From a checkpoint of a small contrastive audio-text model: encoder num experts 16.
Rows from block 4 of the text encoder of a small contrastive audio-text model, named by matrix and row number. Rows with one number belong to one neuron. Each number is 128 + 24 x the weight over its row's rms, rounded and kept within 0 to 255. All counts start at 0. Numbers have three digits each.
After each neuron's rows are labels from the 100 texts, of 14976, where the neuron reaches its highest value: "fires on" is the input token at the peak. Only what is clearly more common there than usual is listed. The data: single notes of musical instruments (NSynth).
# fc1: MLP up (text_encoder.blocks.4.mlp.fc1.weight, 512x256), inputs 64-127
# fc2: MLP down (text_encoder.blocks.4.mlp.fc2.weight, 256x512, transposed), outputs 64-127

fc1.255:134175108143108110120138117131162126120120083103144114097146086161147138146130147110134092152152137180152139091121113139121116128114087106141074133115102141153109144103115108121177148112130099
fc2.255:126089138152169099108118171089125156132130154097076094119134137120093113141096099120143147176147145137166085162089130165130126103136142138120134117135126094107119127139131199135122118167123117
fires on: "<end>"

fc1.191:181169114153133134115171106133110121142163131117127115121138148138136156143114139199122139127156124168118124120155153142094095135139116118114114120128095127147153114143139128131150164145076129
fc2.191:147137156137115097098120117138124119145107131160155095163114108109138124140160071111148115094127136118125138132147161096126139145100167164181181102139082111156142124130134141123096041130127103
fires on: ","; "f4"

fc1.133:073128125079111120146086128101140079156106136109096135116150140069147139130129132144113159109096075132123097115139120147115177163145135083173114103152143165149154195135159074107114129130100115
fc2.133:101133131124153123165150149148133132145124099115092114129162148126083099099110131138138106156154118143125151096116179067113142145121144144124153141107084117120136155118124155093098149135113168
fires on: "organ"; "100"

fc1.206:093125139146108101151103113088108150076134157180124143118132107111154176109116104126103145168098097117113163151121133091141098149077104140100149128124148133157132125127148124149118140153135169
fc2.206:137065144139135124131122086132084144108121075126124134142067102096132110132156115170083100162115107101130154183117166134101119143122104144116110170099158114133176158086086139088120145130111131
fires on: "f4"; "7"; "2"; "75"

fc1.105:142163137163116124107104134158154114097159108133129114159122101145125121135152112131087124100133152126143145133143121108128168136104139158142140124124139148112133172189114163154179134132128104
fc2.105:139123148134119164138140105181135115121147134156136102150117092158147120146169113137102061153104124139145134163147192120138145137108147159123097098105174130138135135107139155120090136134157149
fires on: "#"; "d6"; "b5"; "127"

fc1.363:117155138127102138145137109122111101153126170127141096151091107141106155142166120162098112133126141094123089131151116135170126163119181110112135174112134105113157097136142079094129158079113121
fc2.363:161135106139121128152124127127113149154124119105126152142138151119116101144170134111131090147105105120158109129130148101074134103107104193137120104118103166156106120134122155131107111163158129
fires on: "bass"

fc1.481:074157144132150163150098109145133101147129131139118127104110125111140110141129131126147163115116168103075144150167133159097125079101141125120147159145132124136105127138118144155129136135095116
fc2.481:164113136166133143103124143116130125105131160143108150137148122195083161160104119127168147148107100141169115144168153084171127106123144156113105138127107129122144141152149118088124145164123110
fires on: "bass"

fc1.508:087125144140152114146126153156126107093121120162181078087146082151128166133132145103182135128122131140159121129117109153126158161140090131059127130087134116120081159176102149118084144097142112
fc2.508:123118153143062132133135124142153104145160134163112108093118191150160128156108111110128126121110147124122125170138148143125110109156139107136141122145153138146106100094157120133120130087139115
fires on: "<end>"

fc1.458:142184111154129130160096153078171178149126154149102145138187165094115132102147140140154199124078142104118125100175140126136141087150160142161143114164098122079125141123149083104151137105142148
fc2.458:123126118127113091156168131060133147103138118110163118089158127125117160114148164117138097130110147066141132106165125125080090147115100107155116125150124079146089123073121129106118097148157138
fires on: ","; "<end>"

fc1.154:130122168086078151097109162131136147151108126119118132153141141132106116144169110127113105102098117155092080139112133161120141131115112130167123155146131118162117110106082080105141143160111150
fc2.154:128168134143131139126143118134136118123153147162112103110142107109106143119107179139093176097149140131127122096109169170161111169122138091115149147161126090129122126091098125147099133118137119
fires on: "velocity"

fc1.289:136161142172140104119178111138158123122133136133127123159135145120157089142108141120141125096139144112091153114096113117126160107128101106144155126064150059066168091133128154109123137098130127
fc2.289:116106163146105141128114132136133158166103136137148117144129157133151115174160102145109063139094110141126151149139163130135096112143132127140148124140099166152127108125134070127112098137157130
fires on: ","

fc1.310:120080163128148152133203182154120141097151134095126192136140156153109141129125074101087124110119118101187141146147103087113092083141094131103146098153142143149102163111121110166115149126127124
fc2.310:127104103136140124120106069102137119141100139162111112131097160112140097120183146132091097108123191143138112171098139143117107128116163127087106123154108163135112119127110136121098152147126119
fires on: "brass"

fc1.126:171116145152105114156121133087132139126112125098156114085175113124126151113120096129118125128112098132126133155127146163154103092118164137162122109181120127101142108136132135166126096109128102
fc2.126:147122129124121129155106102180105119131170141108138122131140155130147130164122134112148143119133146084114116125110150140125092107126116133106123119157102113143105149153115129100089086117153129
fires on: "<end>"

fc1.507:143149087122130096096114105125091103118154044131119137160099120163119110105116130119096163201126119124108089123132129153109111176122095111130138126138135121117161101125167140167095142098091110
fc2.507:121092141155084159135122136150118163112096123139129098128153199088149139115135154101076131134148114107112168155134122120149177138129147131144147211158150133148118141128147143101188131145085171
fires on: "velocity"; "f2"; "25"; "127"

fc1.449:155095117153142128149110109147109146174119110136177121127133098139105118146083116145098125144116125131140160101135145099160122140146168137154130079109143094169139111162126125140166127113105124
fc2.449:138108099135129122175128172105094135120159138151096155157140124147135150147119128123148129100108114148168126101180135141107071140186129139127133159090106160111125117104168120153109122170127072
fires on: "100"; "<end>"

fc1.253:165139146092125114093171091150097168147140081084100109138151121116140105099121102123107098140127117132146160109112144161122127121132122149142135089086109108109144078131127114118136090139125106
fc2.253:116143124135131138150148121136099180108108137137137136077144110094137143149120066130142065117126138119145096127135113164144092130157111094120109151136122131066102171102114104094144083153100126
fires on: "organ"; "100"

fc1.411:153103159133143133107113109120110076123122115127123132162118081140140139166146137111178117135109099126141117149176135118144123154121106134117163155123138113105098084136144105125162140120116160
fc2.411:148120145153174142133166123143135086142116127153118130127109177161117113143160115145182143157150107170163114157126160136128167152071156141141101156134105128109150157173129134113152107098167083
fires on: "velocity"; "127"; "50"

fc1.266:136136127133142106117098083176132111062139137176145121163132139108124119135118106156119144124164091148110150130159140137092132158094110121167114150168125093140116162108104156133132123128118130
fc2.266:154116136123154111152142105142164147164137176132134131159163071106109162142128103151134132152103131095152133132123103154114164122124111114126142100096130090127087105144147131168110184130169158
fires on: "velocity"; "127"; "d2"

fc1.506:109126128142155116107168111099132157114129140117085126136129123114112112102139143160142147110146094088130159130134089130095102076134163151155119089108129160143161085114076144153144114150156104
fc2.506:094166080103121119143117148133108115141131138157100099178151128111154130130093130119136098144119131169105114099094118184144145138085102121123137127103128078133133133129148127101117138139116125
fires on: "#"; "d4"; "g2"

fc1.270:109184149123114071147103149131124148134131109123134110134140122112152107148145170107115134136141167145145158123109145140122129117153154155089101142156182100138130137096147166094161072159160122
fc2.270:144125155097136077102098086154151152070123137130097082117137125123175130131143115156166117119142120094114071093129171122152128138156130085180127133124102144156105150120126113119126114120125144
fires on: "organ"

fc1.113:089141138150133080110137108157139138120130182151134097082135133094124122140108123172082127146101158129149174150137112206172152115104151159149081100148119098119101120142158128109111130132137157
fc2.113:128131135166104187144148119142130152092117154119107137150120096148089121131125128082183116122129105168165087108165126154158096173116132158145150116090154124109147145170107131143119118121086132
fires on: "<end>"; "25"

fc1.132:119117096130118146147139108141134108124158074118125168151117100081156162144164134108111115163131131165123105125112130076107149137123115083121146131106090137120125158165112145101135108142139117
fc2.132:138161132133132146131084113117156147155189155114144087091143149129148122113117138130156111137157126106160085126152107146157129088173178114124117110133122169096128161103087113086114117123152119
fires on: "<end>"; "a2"; "25"

fc1.344:122157115124136114129150097120080118080119155131117134156125129145068113160114116119156105135194171131143151134142101099129132101129152132164130090125134076131085099133153140130097136111112121
fc2.344:117118077133160144113189125151175143165101099108141110090107105114122079131082109162134138123152139136168082104140159136093131132114105128127177143146101125144155154131111137098131136163119160
fires on: "#"; "1"; "25"; "50"

fc1.359:098117172130142117121145129157118117142125131145102165145122101103145119081097122131123109104159091114091144136119112061081123102147146154141151109158151089177130144105118132126135139125143121
fc2.359:153164139110179134137126109137151130126150137129147145146100146156119108128178118160170145123154182137117109110104143153134160102089096079098141135121074121082100117088125162165078117130097125
fires on: "velocity"; "<end>"

fc1.24:131099130115115140132126094079147154148119144095089161129160140180126098108110111134121151178151096159165128120144129120119111115083120119151144115104142076158120140128132138159117139130121147
fc2.24:130111127122140128128122089121142128114112116147130114135118106107144146102132139164106134120111147103122131168092102131148103153126151142137101165171100104124107147146150104144102112117093074
fires on: "brass"; "f6"

fc1.180:109161100149177109116153116105131127164112144108105101136124169100139118158106124089124136146102117135091150137124101154108097100130114116124127069107117139135125096115136146132160154149115117
fc2.180:137149101114095132140093144129121117096155141138179126106127110168111146125101104128094151129110121146103128128163150195175173161146096106136148126163137112149183104134091117074118120154138139
fires on: "bass"

fc1.398:120177177113123103093099129133134117158120125139108160143098120106132089109170151123128132175101102132118116112087145093140125151170134175145131135120144123113179121103112143145066103107127114
fc2.398:121106113157127155135120151106116099110126074136134103134115156112140113111153136101118125136068106114132168142124114144167087092145072120097113088106107121099120107130108122133103117139093126
fires on: "velocity"

fc1.20:099137112146114120128130091146085141109136154154128132121128065143133139113135114110101072154160133137143111124130131152132151144093108123129142153110104142153105124096105151145128112105129165
fc2.20:108091103125117154127136150113116187122157113124162122173121116094132122115115137137132102131127110097124139150127157111114136134138135134102100106114115132135108091113100134142115135151125121
fires on: "f4"; "string"; "b5"; "b2"

fc1.50:139124138131114146151140121131129094129136157130081131116121174143114103131169115170134153144169146072173102176140149157107126116143177153148099125108112094120115099125168112129131141137130087
fc2.50:137142148166150132150151111136149083128131127128122107121128164120134114112098114117156088135150158136131132138115180138114121145146096140138147130111084152155140145151130139158101132118139104
fires on: "bass"

fc1.127:155133130151130143105120128090098124122149111110131110115111135154144153107121114131122149118095115160128155110143107147129104124164145115116094128097127138137082133085159111085136096129138089
fc2.127:089128127130115109123104100083158101112114109115125158165085125150136119143148113117174149109104133068147099106123108147132097123105119122154099129165138118132159137108192126160111108130176158
fires on: "100"; "75"; "f3"

fc1.447:132107138155108141120105122121130080159135141113143153139126087103083145164110155115139081136109146128071129118142126144116148082133129143140168129145146117110126081123148175134148127192158118
fc2.447:116184099147118095104158188110125127084091158123135104132102131115113144093090115139106080125127142140125090087160148092156114094121133115144138135150143183112143160158134106136123122170151122
fires on: "bass"; "velocity"

fc1.99:143119104080125116085127120147105155148169117136149140142077115119131138143196163149153118118129131104137120095110165120135108096128134164117165165106149112133106123167138134166114129122126089
fc2.99:121132141133106178135140090162130110095110116145144152133183140155123149130128144139117108111143088156131112088119152124131136132120110132135115106133150162146128142074136095149146130110136142
fires on: "velocity"; "<end>"

fc1.33:155119145144073133121082137124121123159103099113181113184123131110141089154164145126134119097111123128109111126178104173122150114099148166153127109148108105124130143151140108153139143188157128
fc2.33:105148092136147122106086152106087126102138104080075111104142121109126107149094101137180146078129126140105101125139142146106094133124156121151131101133088137092117134098088112134184134159131132
fires on: "100"; "25"; "f5"

fc1.443:128125097118120128116130139146175124113142145094183138087153103133133181120120139107108120099134086171099084138161166178129148115132171138160113099150161122164135147135092120097110148102129172
fc2.443:151153153097147070174131138118137144118128122101130133144134114115122143158139126123096092146140128136121140128149085187166153122113134159111133085148099123121130107142157120120106132106107120
fires on: "bass"

fc1.219:134092151114119137126133153062110110114149115116120116102125118103132120124137168132131145088145122142154145123132113088111153139174182120102130158114121144093139156161108126121064086131085125
fc2.219:120136132168130088133127162151134142092084111126122163134154083116130139107112125147149170128132140152125135087170152131126099096146119134173138109117150092123102122097109132159129124168164162
fires on: "a"; "<end>"; "f3"

fc1.257:119147150119087130122154166094111137123122141148137127155104125162104097135152121179148168133162151130134141143118121155130144154125130182112124120163149088125124152136093143097148135121124112
fc2.257:132110147146133126147139123122134161102112118117139106080124160107077101145083147150151147103159130107132130050120174162139152126164118072128127105121123140140119172139143142117147114091114143
fires on: "100"; "75"; "<end>"

fc1.119:125133169136154177141083136105156107133117147141191145128107106126167137120116058129080124104135107092107112137105128099160141118132107096135175163146171141112113135137148111155159140123124108
fc2.119:099166131154136139127122096118144155103164121098134147148130123144089125127124155106174170134112117150155118175122161145094165115141152137136083138114135116105154102149152110108187118113110124
fires on: "a"; "127"; "50"