{"dataset": "single notes of musical instruments (NSynth)", "train_examples": 184686, "loss": "softmax", "encoder_arch": "swin", "encoder_qk_norm": false, "encoder_layer_scale_init": 0.1, "encoder_moe_every": 2, "encoder_depths": [5, 5, 5], "text_encoder_norm": "layernorm", "lr": 0.0032, "final_lr_fraction": 0}
Rows from block 6 of the audio encoder of a small contrastive audio-text model, named by matrix and row number. Rows with one number belong to one neuron. Each number is 200 + 20 x the weight over its row's rms, rounded and kept within 0 to 999. All counts start at 0.
After each neuron's rows are labels from the 100 clips, of 14976, where the neuron reaches its largest size: "responds to" is what is common among them; "band" is the frequency band that holds the peak. Only what is clearly more common there than usual is listed. The data: single notes of musical instruments (NSynth).
# gate: MLP gate (encoder.blocks.6.mlp.gate.weight, 384x128), inputs 0-127
# fc1: MLP up (encoder.blocks.6.mlp.fc1.weight, 384x128), inputs 0-127
# fc2: MLP down (encoder.blocks.6.mlp.fc2.weight, 128x384, transposed), outputs 0-127

gate.169,212,198,209,186,172,213,189,219,208,234,191,195,194,257,209,232,208,184,214,199,193,179,191,158,180,208,221,204,201,198,220,210,215,207,176,189,209,224,187,221,151,190,229,232,228,203,198,177,206,202,169,192,206,242,172,219,222,185,197,163,231,209,209,209,177,210,165,193,194,245,206,217,218,206,210,181,204,165,214,186,193,210,198,196,169,182,230,180,209,188,194,189,215,189,183,217,179,203,208,165,191,180,185,198,183,221,220,169,216,210,189,221,189,212,229,205,188,230,250,196,198,195,244,182,201,216,210,173
fc1.169,199,206,202,225,225,228,243,204,202,195,188,210,179,230,197,211,200,216,211,241,150,197,215,221,238,202,200,196,186,194,166,190,189,196,220,212,223,187,197,212,174,200,206,195,205,211,193,194,225,232,181,215,228,235,195,198,180,186,174,170,225,225,207,194,180,185,186,226,204,183,193,213,211,182,191,228,234,199,216,187,169,183,211,194,157,180,227,193,182,187,206,174,202,203,195,243,194,140,241,183,245,203,172,172,204,219,199,185,185,192,187,193,180,198,239,184,184,196,207,197,209,177,213,187,196,191,218,215
fc2.169,217,202,207,194,197,201,164,240,188,212,186,213,209,222,202,167,232,191,193,185,203,184,202,200,175,217,234,177,183,161,147,205,219,220,185,197,201,224,216,212,193,188,163,217,217,175,202,215,234,221,206,192,214,182,183,189,147,169,188,163,196,216,164,236,186,197,183,195,192,179,228,227,218,246,214,195,222,223,228,189,213,210,189,194,219,187,174,209,177,202,227,207,181,190,187,193,181,207,189,201,216,191,179,196,210,173,211,170,228,194,237,191,209,186,205,166,207,176,226,188,197,193,191,183,228,224,194,201
responds to: octave 4; pitch class C#; guitar
band: 0 to 250 Hz

gate.369,211,193,197,189,217,164,218,186,145,212,175,201,195,220,160,203,197,221,163,242,210,185,181,180,223,186,200,192,237,226,200,194,206,167,195,198,208,194,174,209,225,209,193,194,225,191,199,205,209,167,192,208,240,245,203,233,223,195,225,216,192,207,200,185,177,184,235,166,208,198,166,195,181,223,162,169,199,213,178,190,200,225,182,180,197,217,194,192,184,165,209,172,187,168,217,198,195,202,167,204,190,175,209,199,230,200,192,172,191,178,193,224,197,204,178,174,171,179,242,208,221,204,197,206,196,213,205,211
fc1.369,153,197,196,164,188,194,165,253,219,191,190,166,185,217,218,179,216,212,177,206,199,198,178,224,216,229,179,181,179,202,215,237,197,212,202,206,192,222,214,175,231,207,195,168,201,191,198,177,196,211,161,182,217,215,196,204,202,202,215,246,188,176,182,196,216,209,190,214,185,187,222,207,185,243,184,222,203,199,195,234,207,192,209,235,176,203,189,218,201,197,186,207,243,191,220,178,240,189,236,188,218,203,211,210,196,192,154,206,209,170,200,163,190,160,215,208,192,211,191,194,180,170,174,199,208,175,195,211
fc2.369,184,199,226,209,195,229,197,203,204,225,192,224,190,187,163,180,225,189,180,204,195,146,179,216,201,192,229,196,184,197,177,195,212,170,204,224,195,181,225,194,169,145,202,161,187,207,198,210,192,224,189,208,224,194,255,190,178,213,230,206,201,177,218,188,198,216,200,222,230,242,242,208,237,190,201,219,202,201,185,217,215,174,220,240,195,202,206,181,248,170,172,177,186,206,194,202,198,199,197,207,190,219,209,213,201,189,180,186,223,212,229,212,206,180,216,202,200,198,197,188,190,208,184,223,199,152,189,175
responds to: octave 4; pitch class D#; note: D#4
band: 1000 to 2000 Hz

gate.139,158,199,193,178,238,180,197,222,219,220,182,182,185,199,230,193,229,210,223,232,182,188,196,210,209,182,231,177,240,172,202,179,199,212,220,203,176,192,188,224,185,207,204,199,199,203,171,204,216,167,199,269,216,230,179,187,209,198,175,187,222,215,192,173,208,189,167,183,195,214,182,189,179,206,189,188,201,202,173,181,172,210,195,213,166,191,198,235,166,143,224,221,177,209,201,189,195,165,200,187,241,217,176,197,208,178,196,204,179,217,208,205,208,219,194,198,182,184,198,211,205,166,174,193,192,221,187,198
fc1.139,211,187,217,195,211,219,202,229,190,212,203,201,187,210,188,202,219,208,198,211,232,215,183,175,186,204,237,181,220,192,163,194,214,209,181,190,186,191,227,196,172,211,217,214,169,207,154,191,194,218,212,193,221,172,226,199,192,219,206,231,209,204,182,205,165,193,197,228,189,205,219,211,166,229,175,185,207,209,187,240,232,159,199,143,197,201,163,183,211,206,226,158,204,192,223,178,186,159,199,202,216,226,241,242,198,208,194,215,219,213,211,190,162,220,204,187,173,204,191,217,230,200,201,216,216,187,190,183
fc2.139,222,222,194,219,179,208,186,202,223,234,200,221,237,162,214,165,186,169,170,183,200,188,197,235,195,205,224,236,171,204,196,210,205,229,221,218,224,204,214,195,196,213,215,189,217,180,183,192,173,191,232,192,208,193,224,203,179,167,147,220,208,179,202,192,212,195,220,198,163,238,182,197,215,218,216,222,201,201,207,197,171,222,231,208,227,237,193,173,209,214,212,182,156,226,210,213,191,221,189,182,209,160,196,206,228,191,205,188,226,195,203,179,196,217,189,167,209,194,187,200,185,191,188,161,170,209,206,177
responds to: octave 1; pitch class C; note: C1
band: 0 to 250 Hz

gate.255,192,219,217,191,209,190,240,207,227,223,198,185,224,219,221,165,148,211,230,189,217,226,195,193,202,206,197,210,212,168,186,204,169,156,199,206,178,228,214,175,188,200,189,228,229,209,207,216,214,196,203,181,216,201,221,181,219,135,239,213,182,180,208,196,169,202,226,230,205,173,172,194,175,212,175,203,226,181,213,185,179,196,208,167,185,225,187,197,198,196,211,204,206,182,195,186,211,234,186,229,170,190,201,159,221,217,182,163,216,194,180,193,172,201,197,181,219,183,198,205,209,202,205,213,227,198,214,225
fc1.255,209,224,172,207,205,177,230,212,197,199,199,198,207,204,191,200,185,170,174,233,153,162,253,188,199,216,214,197,204,203,213,214,218,199,198,219,201,227,170,210,202,181,187,221,194,179,192,148,185,198,209,203,200,235,192,195,189,210,184,173,229,204,179,211,213,211,196,213,188,202,180,211,190,192,217,204,221,172,213,220,217,197,179,192,224,205,194,211,206,227,184,160,230,188,178,208,236,215,210,182,224,207,182,199,176,201,193,226,195,198,227,240,225,229,168,191,248,210,209,200,219,227,157,187,198,238,229,218
fc2.255,164,230,173,206,190,199,183,186,197,232,208,188,207,193,172,212,204,248,193,197,173,210,197,180,165,186,171,176,200,190,210,212,186,190,211,200,202,215,217,198,191,210,222,198,222,194,242,191,167,193,209,203,186,222,183,215,223,226,221,171,210,199,166,188,220,234,220,197,212,202,189,178,187,228,213,188,170,190,194,191,237,219,195,166,215,199,203,155,207,185,185,214,190,180,160,133,171,176,181,230,199,217,195,193,216,213,204,200,180,171,208,166,235,195,178,176,214,201,211,219,220,186,215,209,218,197,181,185
responds to: octave 4; pitch class D#; note: D#4
band: 250 to 500 Hz; 0 to 250 Hz

gate.66,223,190,206,180,182,168,192,196,189,165,208,189,182,194,213,183,157,181,182,208,195,206,208,204,238,218,235,187,184,192,198,165,200,238,197,214,190,217,187,161,218,225,179,178,202,222,181,202,223,185,182,196,194,199,191,146,186,186,208,211,200,181,196,228,206,174,204,228,164,178,187,179,190,205,189,182,215,187,200,191,179,211,225,187,225,196,210,209,183,234,189,168,200,203,169,194,208,182,194,162,162,205,177,190,191,194,219,184,224,204,149,215,199,206,205,223,205,200,192,243,209,148,173,203,203,229,233,196
fc1.66,182,193,209,223,185,222,217,186,197,261,196,216,221,218,181,194,192,246,198,207,181,168,197,194,216,202,197,210,203,214,194,190,224,196,172,186,235,194,200,205,213,176,243,185,205,206,179,192,191,188,201,207,201,199,191,220,195,206,225,206,226,162,195,196,189,189,175,181,189,189,199,229,237,193,208,230,237,169,180,168,207,173,252,181,218,217,207,214,215,193,176,172,187,199,199,208,152,190,214,198,166,172,173,180,188,188,193,185,205,176,210,213,204,202,193,205,213,187,252,222,158,214,223,196,230,194,189,186
fc2.66,195,220,217,172,225,214,188,215,216,253,188,160,199,211,202,203,223,203,237,177,213,177,186,216,181,174,188,196,204,182,217,196,205,232,198,193,176,174,177,178,168,192,219,176,251,194,211,171,207,173,159,219,196,177,170,194,189,212,207,186,215,238,188,205,209,218,203,199,214,206,168,226,202,199,196,206,182,207,221,208,195,195,211,178,224,191,218,208,222,175,205,181,162,213,217,190,166,189,230,184,222,175,224,197,223,177,195,194,232,171,191,212,166,205,181,185,208,202,167,229,206,172,209,215,212,172,193,228
responds to: octave 4; pitch class F#; note: F#4; instrument family: string
band: 2000 to 4000 Hz

gate.84,210,204,249,200,172,201,170,185,213,229,185,221,217,182,158,202,179,205,199,191,213,228,230,173,212,195,184,230,206,192,184,207,175,211,203,227,189,176,221,217,178,171,183,234,186,206,233,203,221,189,211,205,231,214,238,176,194,219,219,223,181,214,201,193,151,195,217,195,199,176,192,234,187,177,168,202,173,187,202,204,219,176,197,177,213,180,240,200,188,175,170,194,209,195,237,199,228,219,203,199,204,211,182,171,190,200,186,186,196,199,176,230,210,203,161,181,198,218,208,242,209,194,189,178,233,212,203,224
fc1.84,211,201,176,171,219,226,213,243,235,216,212,189,160,213,194,205,224,211,199,191,222,195,188,187,195,165,190,181,201,201,197,176,220,210,210,227,170,199,194,157,185,188,219,197,172,205,192,184,190,195,209,199,212,185,227,186,217,253,159,203,228,227,217,203,204,196,188,189,193,214,201,187,178,218,231,193,216,216,224,213,211,192,189,231,195,187,200,165,207,220,236,216,161,174,193,186,190,181,230,177,202,202,195,228,205,207,217,205,202,229,223,185,165,203,226,187,168,192,227,208,175,171,216,190,162,153,207,198
fc2.84,174,159,212,158,200,192,220,197,186,207,176,170,188,213,219,156,210,162,215,166,192,209,193,207,208,192,208,200,218,219,207,157,169,200,207,213,214,199,219,235,235,191,193,206,194,224,186,186,218,201,160,205,255,193,181,198,174,206,209,234,199,226,204,179,221,196,182,218,235,220,222,218,212,198,199,214,199,182,204,177,216,180,197,231,212,197,183,191,213,242,181,219,179,169,194,223,180,191,196,202,216,183,190,218,171,199,172,208,165,211,189,201,234,214,206,194,186,190,184,203,205,183,224,238,195,212,225,169
responds to: octave 1; pitch class A#; note: A#5
band: 0 to 250 Hz; 500 to 1000 Hz

gate.252,199,207,186,230,189,198,213,207,154,233,179,192,180,189,217,167,209,184,202,208,214,183,179,185,224,244,233,166,192,184,206,201,214,188,203,207,193,251,197,204,228,227,209,221,215,223,210,198,174,219,204,208,218,199,202,243,225,225,162,194,191,191,207,229,193,205,215,206,158,227,208,174,209,209,144,191,215,234,196,211,207,253,181,207,225,207,181,161,180,179,193,202,224,221,205,220,207,222,218,200,210,181,189,211,181,189,189,193,220,207,215,202,184,203,239,180,210,207,227,190,198,224,217,215,211,201,202,175
fc1.252,199,196,171,197,214,202,192,197,168,198,218,210,183,198,214,144,218,229,206,221,197,214,207,177,218,181,193,193,201,196,189,170,181,184,200,186,237,203,214,210,215,201,185,226,163,199,199,171,171,183,179,204,182,221,211,185,243,222,185,172,180,189,218,203,157,219,208,162,192,212,213,185,227,188,151,181,202,206,178,173,229,197,203,210,207,228,186,187,148,175,200,208,212,210,212,219,230,237,233,206,201,181,187,236,199,189,193,187,198,197,198,192,167,205,197,228,211,160,214,179,183,192,213,204,207,179,166,178
fc2.252,189,217,186,194,175,210,183,180,200,194,181,187,204,194,212,194,200,216,197,224,230,165,174,194,202,189,195,217,190,196,224,189,194,235,218,206,214,203,240,214,152,205,229,190,215,189,189,216,206,223,236,180,164,197,215,161,211,200,221,258,190,184,190,156,212,186,221,176,185,224,190,196,196,190,204,185,185,171,205,194,201,169,256,199,215,191,205,188,219,231,167,215,157,225,203,182,208,186,189,193,221,243,192,182,200,196,228,220,210,200,226,193,221,203,187,204,226,192,230,206,185,204,183,187,187,222,197,239
responds to: octave 1; pitch class B
band: 250 to 500 Hz